{"dataset": "photos of plants and fungi (iNaturalist)", "generator_norm": "batchnorm", "generator_attention": false, "generator_upsampling": "pixel_shuffle", "discriminator_avg_pool_shortcut": true, "optimizer": "soap", "lr": 0.00056, "lr_schedule": "linear", "warmup_steps": 170, "weight_decay": 0.4}
Rows from block 2 of the discriminator, named by matrix and row number. Rows with one number belong to one channel. Each number is 500 + 25 x the weight over its row's rms, rounded and kept within 0 to 999. All counts start at 0. Numbers have three digits each. After the name is the row's rms in percent of the matrix's.
# convs0: first 3x3 conv (discriminator.blocks.2.convs.0.weight, 48x48x3x3, standardized in use), inputs 32-47, a 3x3 kernel for each
# convs1: second 3x3 conv (discriminator.blocks.2.convs.1.weight, 48x48x3x3, standardized in use, transposed), outputs 32-47, a 3x3 kernel for each
convs0.1 102:466501482512486468505526494516484525514498492500492459505502501482540507496529540475516494496458498545517493498487454471558479454512485443492499513490503519529482510534475460526498466484498524515521496527510493537521483502486484501481486512471491480458554529505502521525472487505510463483530509494486493492490468479536497445441497487526481500503490470491479520504499503529513487487505474460500480494531501486490528538527524487524487
convs0.2 098:486448475494456484539511536492474479493483481514517516516517499506514499505517506543536516497507481493520510455553528467575548486533503507503471517489460499489491513544520500498489521512537521524531537579570507521524460484518493504501510512512531511485520497490486481488483486489473490482499521497489492452519509458533521488488502504492501502510506490505467429503448429518530482521506508553561549521544534471512515508511494516526535
convs0.3 102:508502512537506521487545509485492502461498453487503545487506511445492511486501527492504486516493525502489517510528520489452545526490450490474513521505480451498506504500518445478499496460470513496476491534519533487521503479486505508508550475495456533482466509475494515514495451495492525503476468524504496546471506476470501482499480510501523483513513496486492479463498470507480538469498491497501517499497502449497511514472502492441511
convs0.4 098:474490515538564506502479515503488505545517519493453493504511488530540483517504451515491482476517486487508481541547496507498481512514500476524483508472480495509474506500485536556466514496488528519512531531514490534528454476491484479495482506461588510525509532497532522483524482527446525509539503499483517427545486481499535458496485505526512520528497473506516482476501493493519467504452486493483491513544512535499496470531478528448477
convs0.5 107:472431529535547498478537520503480505512496501480502530514546491516503513498529499478490492516459493554555529502496495483476511500485452476522494540492495458527528519479462487467489512437486517501535524527510526539470502499469498487463445502513489530547481473509480499477480506488513504538467522538531518513481459492468580531492510482540524509455519484493484481527527490482528526483486525476504477455501511515465510494514541498510538
convs0.6 087:504475522505472468538518520470510480515531504472518458525535561479484495469494486504493523472499530476485495486469474558495521570550511472474499508517509529493535478504492489503493496522472523525512484494467474465422512526509502510479499475504478528510517505486526516500482464472514523497508532549493501488473469473540491517493521526470518507512513481488541474508486518496506503478494424509520516501498492530488517546497493503522511
convs0.7 100:442494499442470484496472513475512551481522530503542511476481513527477489486463481521472495546471513513474503498491493527547520528519471483531538501517508485492482502505541482492479482481470471476473519482496529504477549507527483531558499498502494523514501461509481467475480533512461524523454489484454482493438477500499468471494497506495505509518504495557530528518466500487499490484465503508497503512509478481509522468501517519462502
convs0.8 109:473490489470553517511533458507480514539454514544469520509469532536469528561471491513516501498481516531468530496532506497514520484474505505458542470555447524475497472558479525457529488515485490482491472450503533457503554472491489523449524451532508486512482493515531471528523475501490508514447529481522503487515477503512474536529511513518500476503483468505459503478536503469505488483480478475504480523508511462543483518442515490535491
convs0.9 098:480467462545499525472422487500531464514540496525495490526468487518495485507524472504535483490526483499552472514515489473453471490489515499526464508512515461492468449469496534524546531510508509474522513483488521480513486472462520506512509521531483519520483508497521514483487494503511473491538494514535517478476505524482479481519486515520531555461468485455482496449473525480506534525499517483494463505476493503553496485515495498502510
convs0.10 100:524507484507488517504495494470466488524491511527505510448500503489484499466528494481492521550499513505515518484488506488507526489466486515494497520517563527518479437493459503502485518508490458514517497524490510528530485458448529493503500518540525481484514547586451532486491539491529460465477511504509503516534507499474507540527474464474495466488469472489488495511487514496504453530484506476472458435477488473473507512486504517487517
convs0.11 113:469500493504512469501539480514489512516495522498513539522503474496519482487494510506535483493485476492499490554484517510449504542509497478524485466510481489491491538445515530474498530496475468483497499488458496495481467542489483501507480487507468495510492468514450515513502521512497486538528468513464496497499494528519499459498530499490516485537495523529494498491468507539474476494581452443550498450521502522495508500509494505486461
convs0.12 112:503490509504462553464512512477515503465508487463502486468489526539518506523515491525515489561543494472495518473491472503548490524538495539532544474481487480488455519519526468477492433447517481465503539502521566533502529495525443486533529499486495503496491531507523525470516535544516551526509489508483505519497498548528495457505485490504508508506506456507523521510509505471474493449443498459493479529526488472491517488525494498503525
convs0.13 110:508507485509497516527486466497502454481518502521470487483466527481513493522504506524495520516507484497461505479433493512508465460535480548522567462527462539451528466477487512496515513505456468501511542484465493481519475462464486485475521488487504498451514522539449517490523509517540500552489478498525440513473526463526478521508507537502552487487456517511486466484533509504477522475525504505503513506484463475554458566492525475525477
convs0.14 083:460511449506474472482483470501467480463471526470499498485472528536492536531471510496504501517508489501495520497452489535509508486523528529477466495472481505498500536533561501550485526500486497477534505479509479483527487502462463494487484486515458497475527495520506465477483460502470519506482495492534476481489492481480465506501490530492490552513514541521475518500488506526483451473503492495485480499498519495475510480480498559494524
convs0.15 102:495497464460510534488536457580512511508507505522507472512526503491473478485530467525494487502489490501523465454515487494538493543529507510520517537503551481506492491508509547492491523473516493504499500503496500527482511490502522510462490514510505512527531470488488487466471512496566460514456545522493525473504513480488522512468559521548518487522492517493481469499503495466502479467467483467521511507513448472500496500499511485484502
convs0.16 087:483519497472548493524520513511555467490523486498542440508513475534478452545473454491498495465496512509508491505465479534498499495525474519500511473528547532490522540526472491525486496469470496423442496485486516469515441528485456547501475505500534496496539489483473483494531515480474512490523535509499497474498492505535507513529524504477525520503515519504538504490454488541504500509507507490475529494538484518469482526484459477497477
convs0.17 108:493496465518514574518530490492479474483538544528499514482477484447470483504517478482501508517509465497491493511496551532533456507502505495472504488485465490507514492528478530470499474556526496502500477497493499544484490566513487479453538494501460529453516495500509530504491532542596471498468534488488483504511511496510487540479485501505493509515535556517485513479491475506504488457520503539518475468471534463515454510473522463506446
convs0.18 093:505511478536524483482486502507493537479492477465505498501499505517499511558480508523450479504480479530508564513519472466498459501456451488485467514520530505523508513460544475466497499498461530458516475494473483515494498505499473518458517507435516519510532489524464462468481501486496514504484501487494502484508538487497493506508451478540481471499472524505516539513513464487464493474510463496486498504513501563493511511505515477490475
convs0.19 098:446541530512561484555547436522525493546517472488465484500497488469510502488528522523491489502480532493500506527496499487453518482433473502525469525544468502499454504523513506502490513498470513489514488506538487504541513545511502539497487488479455492484491521534481527469527471437509458502488507536533544482510520460489490465466528505562542540522476456483516531532519506533498511486489492451484519500528504492482527539505511462523536
convs0.20 093:468469500480491552555516512510502481465512500491507493524487489517511515467490479513499487471524488481524490489492499479466471512519504475483499498508485477528487484474534536562496510503482504518506549523487486497467526552525524482519518555568467514422492477516471546533517483511539462489475518493487493526528519535470461487556481523474480508480470454471498496475507528510558468452510441512502519507501518489458493497526541473473487
convs0.21 088:467503492515502505499497544516509539503515555493529479499504504493473502468500511540496475517496489542524531519533441530472479520485496530490473484491474459462494505502490522499517495496492537478502523467523496514506494503469519559540527543499478483492547517545511509448491525448501502484490515472484528522472514492532485534462480474519476498448494521531546468556506488549462538479541526531486527501527498526500518516521510468519503
convs0.22 097:499532495463512491526470506549519479483471471493461533429475509496485482497500502496509487512535480476505449453515518504499488460531497529501503482533495500530525559531533489503517470483503521484491487508530485504524506543501506478500468470481513515523468450462502543495466491469545511503459505507555492512481482432517501498530535500445491450490534500518509477499495484513512498473491443494483535480500565495470483491480492524503482
convs0.23 101:509482514468516512489508494511501502498517515471543500529530479459521487528491504499462477494506548539506485487481459512488538521477501521503509455469490544496505469509480518512498498496515481501451525522493490511449526509498489525505440513465545504516464517530492508451523489480510521523509476500492493473485546482537524502468560481481496472529503477504486508494499523559501500487465501490520513458492459484545560483497547500481455
convs0.24 092:521485493497538525514509569503503495512485464557514504534489491500509531510507462506513491532486494539553490530506561484516528504551518538524525502545484510542542524511502498495499492480509515477505497484524504493521487481485513462490477438494482521499528457504493489512474473491503484511502477471515472479510496493526516505505491464454521469494539526536482519497450484467505514487517490482517496494486536462509495486504492500536522
convs0.25 098:531516463501453489470460494452446527517480572518518520514515502479479458512506479484481477460476479520514518481504490455469504463481501495514520502507498485507503527516526481510484473504485498485479521536520532510524473495464512476475483492502475503513499475503495522544499486500511558491523499470555534497449484470500475511553487485540500523488510527525505464501523506499534529498491486461456531470508466524489460529464485490520518
convs0.26 097:565465539495460501481430509496498474506543494511488443505505495475499462472501505482522536478537490477514489504528516501529495481505526491500511489532478506464492497503521498491524467486494493479484501482511521533489492467503507518496522492481529500506508548454490521465524502481459518463568523454544499447503481461520509526491474512528561499482526482489502523471501475491461460506489508486490532533504516502482493513522529497485489
convs0.27 107:492506492515510468485497529490414518490494488453460529485466546489498488519461517475517520470495515434476495505498526459480455477510463503454533499564457547447541516467547490482487535515524496469551491472495494528518503502505479536513519477493505531522504435503511498540529455512497501536504503497494505505507535518469498496517473498484480470540472592468517485508525503511463523511558518517499534528495465492503486495478502507523479
convs0.28 103:481504502498480564512507535480515468479492488504487498485498510564473539501491525463494533455487463481488466455507492478509492460509477515481461514483479518544456481466513475510502520475498525496515508462489482450484493479500507487487482502455516491461534522505490517506459509508515491461498488516502495502470497488555479491490486494512489487499492462515477479493498463474515485520502513527477489502526503486501503549494481537499513
convs0.29 104:524511472498471464509460490504504521473514508499522512487490489523512535470491510504494473506446506513492447498479547506469475460479506533491450452488523514482496460483447511480458511492442484491517497491535493505482492521527499496499485520495520542473506501527520556482484520448521470568498519472480484467538509476503458516528511511495549516524489521525540537512544558540526496457491491529519483490502492515491474505492516504512478
convs0.30 098:504454489493491522449492492481515483503524534467474496480515517511523492508524510468513464462533520494533478437485469485526480487520514485508513494526478474498446502506499488509504456500462481486502513468473487457480536541513456518508514512509487455492477482445488523493501538506482465476498504484481530492514530481523513463483482526475488554507515479480498457507521517500501479542483509507479480486487497504484471526524497492519474
convs0.31 094:472486509455464520488525512525543515473492504482464499511485490476539482478494500511550524450481483476501506520515487472501463541527511539539518526494469487530507505520525514497501498515544480484516459513500495534495508484477524531465497511497541560506483501481460487519487479500542532493447488493477479503466481472478495479481554506462479492493508509497499536512506515505506490534461458463475480497526515475533514494498507521493496
convs0.32 101:525475472543514568482490497519496521545507510490486432490476510511488489512494481513484487485498509484532479500532473520506436495496428514494445543481513520464501460528490497523470476483483523543484535504484493505464496533530513502509501497499501515480548509469519519481495463499521476535505548526454497469517506511498505520472493509550519523518496498537499492476499488496505494501504530496535489501490458481505503528531516484494462
convs0.33 102:472479503484480460466537512562483519497476494520523491525470478501512498502527454481455477496489511540542517450446492497494476541545517529517499508530524470464461517526487488486488527547492497496493498486529488502493510482465463491514468493495508518544496429482521476496486493520504554559501521480505517518499530576502487502515519524473485485518528524493505512508476450513522508506527513499485479511488535544528496471468506497524532
convs0.34 094:535488528518495499547467462463466534499520520497506514495470479521477481533495528483486493492508490471476497480484480495474498485503509507519561480467476471467493470494478534505474522503472486464488504511496508482481475459508500532484534483464496521565464467499493491470483504510464512525510538511536532531482480459486482524526538495512527460485505494492516492523509484501487490471517468499483538463504555506495487479495484485502442
convs0.35 104:457476480471469512486524518466499508479496515484506473533519500497525544496490525518531524464495481497512531460514522502522517463498524535485493489522516521534487503560518485545519503522529475508501526488500492527492454471500514475498500539515472546471483515503478486461453526476541473515486506485485482471510506472507473514457506475514508513462496488470470503486468438505484481475507488476525452490509531470545510487542517524515532
convs0.36 111:489503487476511460479532456472503498539544486481480454478494491527497491510511490535458496516503558516471548573503491483494475483476528523476485466491526540427527487477491502543498518465503534474517510495499497486544507500478469476472524482502528503490462488514509498493520484484462532494517490532504475515507499537473479516497509532474526532540499546474550483468483501492497515478510468495489499464529470517458522483521526448519486
convs0.37 103:517515512484505458481478500493478542493492491495490539476460501502512516526481514484499479522468474509478500487514456485489505470490484504467541523488485518454477503500473490506505531500498479487544485474481525472461502497491495484488487466518536500488492479516496468485516495491451536522507506540497479491475492525485536529488502511492511497505482510487530468515509440492537479483526502520520474491496489545504529465565504489492544
convs0.38 091:546499480494498476522485472513451463510472502534490500464471518475488508503509508545481491515525493501525484531489464471471512522485487466492513481495479515481523497519505530516486505493477533521502535518506511483492521525566485462471533477522470489537491500497477487492454465541496531480454522518497479511536510508507470523553485540497492527560577548516467492487491471543502531508518456477514520477493553441494506491478513518476485
convs0.39 095:510503510528508528483505528503549487506490522516513494452482498502500494483481465475471541498475493564523484497508563490454513505516500512488503497526517526506541462462532480503515488503484514556542505474476513486494523503506539517534533516509494495437538521571459525543516472507477484464521519552502497467509501487476455476496513495521527542507437519513495488482518555495499519499531498520478499462462457478490480545516521474511477
convs0.40 091:552567497526498498494530530467483520482542510495550503524507523518534445507517496522499520504480479436510519526500512521477492508480490481523510530518522484538479499502528486474457472483500487493447498495455487482524500486482483485457508484486496509483469530486485484492505497512508512459535464565504496508495469484522475498505463525510481550524513494527460495522478523540489483514480484482481518513513508463509495468502479489471492
convs0.41 108:500509503502489482484481483507535509514479522479510516507528530464463466505502495530498511487469503491494518518496475480472508501504506485480529486494482528511489479516476516532524442483480527562534459485469509501477490502492450514501476499504485506546492499502512495482518525499502510515543508509488519504455538511526543501477494437519496507493516489549530490498495492523504486502478469529519527505500476467476473575550526440476491
convs0.42 102:474475533494496570525544541497528515517515499532504511479451486502503441486477519502492503487494504502521521507521535514535544474459465516521530464502479488522538477441494524474499495533551504520529541511467510504501489484550485506467521515504555494499498487484469447489475514526516501474526516536478491479545542510559561479503514502472499505490525511509466471459472496480482496502515507547500474501497502494494476498490495498486473
convs0.43 115:497477506509546472503486517517505470466558496518453526519505488448535547521507487484518501484520521550465491470526452538482490497504506506452521496510502502491509481512487489534481503511507501477500509477500517509470461512509477495517491490497506495503499522479524512476543478478460505564512508460489513490479503505446508520489478499496507491469510467493527496504522524480486501461485505496483507495493470513536465486498541507501510
convs0.44 097:510472508558487490482472541424531492460543497458534514497470565468516508456475481469468521526534477536499506485483472492470509475497504561498458485489475492492503550540491486486491477494512511467501504482505492487504538502460494520540516526472482464483436511502475495521517500494451515497518509470524524508520491508512496493521504536537500515493507518480480502519458487470491480497484523545491483515497501579506490496449469522518513
convs0.45 089:488492506460472521491509532496495520499510506497512481497467479487479455518467473542510485498473486491478533494515514500552488490546458511484486520457506490473494494473509446468547464518550485520493537516524490516542492484482475503535486511494535496506484510516555502491501527505507511493498504538480469513472498495476540469534491501517488507473466494490489491515534520459479448505509491546492495571516519497511486485487470522499508
convs0.46 107:495478486481472518533424531500476527515513502542497492484461549521463511523494466498515474497487522468507495526495514473535486504525514499524492483487554512500508506478533473470491479511472468504488509484482530492517475529460528480517463539517492510504487491513515494505554510494504513511495486492476519505487510501481514482529479482528460505535453518499493462535475490493500453487452489509493504485538498538482503489515471484482513
convs0.47 103:502522500500519457514524431501444529451493555455567513486523485535482486500528474501500477523462538503502529514520518532499493548507493485517471503501497502543484495511518512516490501498500480509518505549476542510497504443437463493490448497482451479497511424517476521471478560489547490494486505513482486508501528483521499484494521467486503496522499485506499498494476501501453511513522479522505489487480521479514502488512518464519472
convs1.1 100:478487462482465446496538516477520536524496436529546491514494513506522456509549516525514542513510492452482472518477489508517533490487521558488476502550478464501506528484476509502522519477524537548530509521478478490496503490523568521445504531550520533494549533529540490483483458508492490508493496489481487502494501521507491475484491480522506531510527531516494517525468483542512478493510495481469421490488492525549495507505519528482485
convs1.2 100:489513511485466479415458501506492542510513496486488464533502476548530477523495482481500522502525479537547518511520466527506488509521470532484509503475524488517497536503489538476472516488498526541536528500495483513506503547487482487516554488478497492493504473506482515525527537542513544493484511498520487512506533534483540532481492474465473482558483549510485493536490481496474490506510503537543491543507517527529505557521513535494542
convs1.3 101:506501507492522485489486513497485501492469538526489489494492477535494509517547522462481485494498450533511509506445468522499461502518482508484486521475452510520468496474500531514531465489495532559485521469460488513465550449500517527547514465501506486509491479506514513515520495483489507550492488502489493511514510526535517496483563521520523492541468539517505475518432493508480487514538497494518522501491526486495481487505485493490463
convs1.4 105:549468487485483519466526515504493500488523526487495511509495548506539528535504527472506466473539537510494486509507522468515521544504523558423540475482487532501456488520501550535515482548490523503529517534549488533481531443468506464432495473504493486519529529504473478488502455527502488497485455534508497534515511520537494563556518529507567554478510482537509502493485552519471487519479492517469490479467455485490463533507519481517521
convs1.5 105:558553532515500524488487495547516481474479546518466487508513481533520482526541480482465476457478499508483525506502511477516491523511554466489552473481499479512505455461479515474521484496488506511490508478504481528505561480484489483520575466519504460532515490503497511536538489553533502496483485529478512492512504491496533460486509556490492505458492495464563477523540521523519531496499491480511512507493500491515484503490539518499505
convs1.6 100:500523523521493513473468507538505528503533543497523503500499517496514534520512519517544544513503504503521497504493494499512509488494459545526480510446523477510503511521493450468442515479520455457450471489477509501494521459456507507500525516503542529500528514501489467487492524481536539540414446461474497536469478503480489474520502483496488505490487504510489505540516529500520538509508492529508536528533508531524500488499469495506511
convs1.7 106:490500485493477458514511469516543502522500493476471515492487533481474509451457487518480469561519507528523492498513526511507495488461502475539470518502501498517511519501464530508541521492488499544503496521470536457457562484522508490558528476548443472485529493491501493462495532439526493511524497478507486490503524485485493517492482477496512509477500482493488490507467477483483504533507568502503521523505512456487509469502522509501524
convs1.8 107:523548491536544484518531459458513496488540496491492501474484470502468486481506509467521465514518508512489530495491532474469513492521529493551498507516524500499515505474516491540476510459496506495473482488509494456507467515539523506514558518525501501501478519521493542498518502498518487493514511499532512524533531529534524510483493494500489506529481546488484507438501498499511545489506513489499507470507504510482523519514514506519502
convs1.9 101:524537479475493497540498528503504535477531512500504492512522485528521481491512503533509541475532519487461461499513493467465457490489497543495497487507513499456484461500488574526543502469487488502514566517534493474478513505509547514540467506489505540484545519469539548501425538496505503507513467451501465483511493495487496481496503512506556499469537515510528550496531488475472495456489475490505496493517505499449522534512510519512519
convs1.10 100:521499500468531510467499464505535529422500490506482464528508505522491470547525530489549499521514523526521522478485485509518488494514446493521514495521455512522461454458529494503475498543471518492496521513518515543507541523532501509519551475489499509506508503489469481499496531468496464504430470496505482454471466464463499491548528536468484539489489498481533579527485528516493442498462472464465477497505520480494471480508536487490498
convs1.11 104:488495503482524524472514558436518477492523503472474526494498495512484486513501485504478491473512495468491500477503543478480501480506494473467496467479508484485514509492560455488522468498521478506491461515456490463470539497493486481516492437454537536517526505525509520501508501478480468504482509532502535540529525520536527539490492491502490544487521494488473526541512523501467502488433496515446493487473472473495469490503474493511495
convs1.12 099:469486505509468478507516501493482492523482467550510474509525510496528518495526510512486496522539523523490508533500499444501507477460497494492540511478473518570526524453488501493469423458464533492516505524515504495457487525529500495482522510477490515533495469516481469500503485525513537488518535487519523497467493491511517496504510525449516535533539466479469475463483497486523518508532527466463494477435480474503534521492494523504483
convs1.13 097:488510522469519503476476518518488543531509484518478506469499494500487485497506498525498473508484518521538513518521568539457507541510561516529490517481535531465497500503524473493479532481520478522499502550493535482536503471487486486503506474482559554503485500533529501526487529501535528493518510518514492508495499510494483478532521504530514550508498491496498518490518498486530496513475490517472520512515487510515530512513527493510519
convs1.14 098:525509516440451472439461504518542466471490486512461540491509477482517485488511484459531504499536497495521478506516509553501505481499504481439532485486487522501524518527488530526542500523494506489479498488509482522537530476522491532465482541525523511475534502495488452497517480484471478482496547503487494533502506492523513508497460499507520438470469491468506491497483560492476547512509546505491514495472556505507491517508487489459505
convs1.15 106:533506481529481497482483540513494512485530547518519541494486517485484490485502495460552510536501518498478520523499508486504510517497460507558487479486454465505496462526484484482508440466451480503512508512526541515481519474415492494526490471540529504456520480493514497546526514500517506507501485536482496513519497492477483467455478543440497511563531512499498473479475470509472523475470515500482489533516468430468492508501495487530489
convs1.16 091:519496542497480534495481506468524525532493499504526495490490515476483538514522564527521513530491519504518502503506507473485482491534531494510482535516453478532469538522527486478480527501543475488545507478510477465522542472486506470502475497552522509530517490496478465515515502492517507496474471502477512522491523486516487532495510465505500460497505473544538473510494521491536470457498497473468498515511499528503513492481463481501474
convs1.17 099:459499461495547503511515528514471518469510525500462501463483491481461508483507453523510484450465468519532483511505491487485528475484501498522546463440444488469477479523530474497492486514543497532519527521485484467523463500501478498515482527476526497485507482488492515508478515510515527529486506497528519533488450515502535511537470506536498508473523495531535500500492500511523475481494533486527532549555519489454486481484454524496508
convs1.18 095:530534483498500517525510538484479498515493519465506528471472507508488508515520494499488483509502503495512515526509508480453458482469491450511502430538479490512481519496487515528492517516511480477480525525457514523485493508517507461467467503468558512498499541502498490493496468494491480484502485494455494500483482489483510524490504464464461505516515474499544502497470465478521500501504536500505516464538519537506464480512487508546515
convs1.19 098:450495518442492501494507525514502489449488506520485501500495471481493446496475475517562499513524508485490520478475504453482515482519466510517546499546464530477510491497476480513501474543521539551499513516549504488513528528527493489511528497486457441478523519518525547491478488529510507501504482495499501535524539525505532472501468518503549504522542515484499503448454478480465508527538539511461509481474513519482478494476493492516519
convs1.20 102:465479497476498458504512503506504501528499521518497488491492476496482505487482505474504508488489498460468472504505535497471495519500540552489519513483521556490527482536497493485479497503488499468478482512541533534523494489515503498521487564510500508520481505492481479476492488474476501461505506506506503500505506511510481496493512494458528489548522499492484494543497470537509514511477478515505558527473525504498518505477483456475468
convs1.21 096:515502505501464499519473513564525472483477461528528529493522544522551519521511496476511507538477455500501471474521483500520505494516508450529530518535472465493515483453536506521497479504543482506531474516467501544491496438497501465499490490531512491474506522476507484494509464493539493521529565544481527483528514520474506493474573452463482468476501496503503483510505505482481490487486509521485491528517495477521499494505524485464514
convs1.22 098:496448500490481479514488557481469502543518478509456544479467482530506506521496500466489478507504523509526517531488495527517485514499486444491507480532501529513518482494480477479474487505489555553486518520450507463477516478479517474518500508537500518510485456497509500520524511471475491523499477534476493493450483475469493509510510552494529458475507497488504495523527551559517517537516478523504482479499517514492493495493463514516505
convs1.23 093:559512498527532497466507507530513493507490490541497506487547518523516503520489488481447474489479501520472463469484517503511519473528544462453487453467440512514472497493543509520524475517494506474515455509516529484476479485494522469481541513531491420475517475463533504510485468493479504462503479503470487481488509487487496465445471466478482514507447501534536515559443483518520468477513539500479536543499533482487465502485494496484522
convs1.24 096:519519506477500486500519522492539484527514512493505475493530506529533516493500508489482488496531511509495488503509509518488487527528554482476483515528550480526499516471480481482519543548550500510490523494494458466516466451474494500496472541506481468488501516487520500475461512448491501487548478457479480479494478490482482530472469475490484438490504509438492473473475485514485496541501502530539514505496551494475475492482498504534478
convs1.25 085:533478472501481498487537507542538480515497480480499489536496475538510519483515531506481525500478480495497463487523531517506489487491517530448487468445463508486513505519528529554513527523512500500500494501501469502504498539493505542511524493517495460462489497483535450490544532477495515482484489512471471508477466468467471495441457435493505503471450504485500540528528497508508462546530517536485486511509481505526492508484520514497499
convs1.26 093:469480509465506527482451485500472516487473526486486528508502512546541522574500526524471451489529477501528534499490472526529520528521509512498495513526490502504488500468483483486481509421500544512516464474504523509491464514506504517437476508513482499470458526481498494513496479561494486464439510494451490505492499485500511478483554531524474479469464473508459495515478494525490472484504490500516514456473518482489525496486515494465523
convs1.27 101:470521507499522538444479494492523479544529528512521481470491495502487510519508496472427492467448464494533545471480490475489506501520491436592493487470505490519505524489498499555523519498486489477466518524505527463489556544483519486466463487502540515483494503534513472535472491484481470531440459512492481490464480479530525523557482492489513537472492485504528531474511507524508535510481497494474507503514512489495490483506479476463490
convs1.28 100:505481485522519473513524501515509572463512479523524543537501528504497488508493499494471494489469504494513469513507524470511500493508492537437517492470426557453507458506489512472482487495478497486465487457468476493456453480539501490416470534500530520495523573519502511494505506506531508490504509555491484455470516490502530505491530525510515499534505513518528477503466503505495473501498481464499486498500524490514563511528497501489482
convs1.29 102:490514472480526490536498518489482509498531473474461484537495486514538493533508518474463509450493496454477457508506497496468482517497500479496474538486510484465528547516505528468436478496536484506465485526469542472480500492517525461466487530517472494480484510471440451492514537492460467484472512507487490534520514533507511499549512486511563523502511502505486504492471461465480517510488524511500524499544508465517521520558467491485471
convs1.30 100:456483496489453477470466483533481474469528511512536519531497484549501480527448533488524440500521477481516482513501509499511496508521463523489564518517523497466525487528487530520523534520505507494464499524488485521482486492500477494473533487523487535502502497471485517445481494468545468470511511510503512497511504516535534532486528483482549492469474513492511475532489514517480524488468482482475497470471495471477471532516459539484454
convs1.31 100:496515506519467471485483454441507465548503508488486461487491515496481521488464470458443495518531501493523491533520494523508502514507515502503472524513567505512490520531516454497509529564482497463509485496504501536509484545538477466572520440476492539475493556522514516473568479502461493509512500492457482464502483492483483483463504478542491538488509469553515512485504497516520550486512471484464496461491502509557529506506501497506487
convs1.32 103:518516499512496481515522511466486504465505525477509519489481509491471465501495477489522470494517506463488487483469425486486488500538506538492516467461541495524476482516477503495515496491516484496521519592524472520453500510506519460514503447515476510487518463493504497519476457449517526494505501495497481511518491534493483528446480504513517523478566486502502495473484463500472444483482451486515540513511518498529497500530534485526560
convs1.33 103:485502514523510514475484510470552477504513510465479499499480466486458470495518464498518535509534488485485487491515486512488461479511470487502514520498499516521501489492478528514525460461465489497467566497491499495482509518509513482571488523530502490485534491483507485500537519463479493468474443468479501497487497519495508504480460471532514525493530518514518485498504488496522495471490489486437460533480518522487484531533547485483508
convs1.34 095:503508475487516466526530498493501515497508461457499518462478502523479478493496463492459448505481500502496488479474532475469498502491508471510499507525508499517544475512477529552480510488494485494515485492488497465528454519494514502412517518535466515449466533513517497484469490488473502532505499494490480522497500492487497490533479499467485508534480496521504526517552513534518535496486475499518510514510496521494525519494498536487522
convs1.35 101:506534504503495508496470505501488507474496482544526475483479505513506523495540495480479484501542493492546494473528524524486495489516516518477558491496466485477525484512486512558526481505509490530497537503461481431514469478522461471503493455492490505454512505485527501533482510519494523474499468532502493487480470491473524490542501506504522564510496508488480508487490484494482458494485514506466503500465513531495514520544490538490487
convs1.36 093:488499494479501473501499511438489485482513470453524503505499498507489528518491490504511539532539556506499512524492502507488498477493491510499454478514509558477497496452526508507502506478511519477532502565538496562496522488571480529506494521503522517527544529532543499510498503541513537539490486511511479463484493483509484504509575501475504488538486524528532535507524524498504475477487499472528505441493519479484491497519495504546493
convs1.37 105:513457468503516513524540520478543470449482505501544480516481488482442478508485491535471506491458495499479502463439484464484501476457481490508524529493510485505500470480552500481479506522516532488482484493469534500458450476510488454512484501490532454474494485476456509485483494521542452486508503501490520474481510518506494531493495463491485540545545518481530488480508481524502470466487551493473528523534516497488499499509503464535494
convs1.38 100:493484516472483508492521497472523509530506500484510498531526516523497516477499505503493475540520502478476531530485472534521483521485459468492465480487543517468456501492493506499480501512495504479487475485499476469522506545478454524483483504517447466521496501502493483498523513472472499470496492551493470524490479517520507518473526480505485508490440522495526476513517548460480503522517474508517496463486504497495503509502444505526459
convs1.39 098:490507514487461490510498539494478493465459483554485510523488516509476487511492502542488486559553512504538507506473479544476449530518506505498497515453471502477510491482490519507459478518512530504467497515468545472516498497493475524504518526547481485486511510473469502436525536529459484521551511542482503496515534556521507491512473506463563483509497499469504486522507465497533479499486501502508499516531521516503480487530532515524484
convs1.40 104:485538523493552518499512486462514474470506494534549472502478486483478490484500485512526481506485487476505478488507517488510535505501502491543491509485515529539511524516490491503511562518506495473486518494532499506499517532465501516480558482485521521461511518484480461470506502482513483522512467498479462512494489514508483522490494512495451526512495444509497490476504518475503499529502518531473519524459534521547489487489476502463489
convs1.41 101:464471507462483499521523519520498508483477488524493490496492496536500512509498485518506517495467489482488486529493487531485525468478512487519520494492456467526505499489498495460474483508487481445508552496483481493509574498537501496545483504515519508510504504479524499506509465506489447436488476509495492512520512496480484493521471531469482532479465480465533566538540512503507572518493474506500506462484486525510499487464479513504504
convs1.42 093:502500493523476487477522490472507498544496521534523511478498484521511540525483530494508463506491489525542511496465464476515508466509496450500472540471479520487515549507448506511459489486499519509549518533543491496448464505526461495498458467500468484463491535492505516474523477475487501526508547467493488501483504499500511506544522507549453524451491485486517517459493474450474495487532496506509515503509531515504529480493530513482499
convs1.43 113:502506473521554508527530563529487504493514485496467501496478474514455453503461485483512486497522501509453494479514527463478478454477503540472510474533470541509470480477510509493470515495472495506503501508518503481491544464528509484487486474515542493486537531470500543482478495510492484483517496526469494491487511480512477503527472504426493477546448543467537486533513510502466509458469494456449470473471494497445472491505479472498462
convs1.44 099:537500494505485493501483477484528493486470538482481576539483462481494472525460461519504498483548491526513520496536469518504508480486513485467536513458454525498486483488503479522533532492515500491449483492522457479483500517477527489471485512504483491462524524476552510523486503544498564512491510454466482492470482499475480520489506496531532507463486489487448483493461450543535487451510510466485476497524504515498466526513540491456457
convs1.45 104:466482507530492487525498451482496494473464466543511482482480509461483492523517542554512466482482492475494476507497477509499490532547528456520463500526449516507483519501476514478486492514531504522508536520519504498491471462540501445487513553538487533507509519532478499512478491462499489523498535529554518490506512483499517483504534475498475534538525511523500493472467528491507493498503517478493554515540547473507534491557531512513483
convs1.46 104:518517540501506564451506509498473475462469472497523523508454471471505480481475510507476509508480491510470504462462465481505489517508531513539533501516482541495532509536455531501480498508463508500491512516505471528425496480483495500446470476465460527477522494507480480483495518506544513508489522546518503520517554491510525515448450458457494484475522483491508465446456474512497543497478540506508522517534511480497490535486479472512465
convs1.47 103:436527491515477484487489506500428435484507476496507531499480489515495501485505507500537533516509488474518514474493567486492499480509519425509495558539503535508535453514473509480495465521499468559454503499504514472524456535494456489467452425490510500499496461527496492472512506439456479530510497532505494503501530505491492515511456518505551472515509469535491498487469480463473513485467505470504532501502520494502531512485485483486500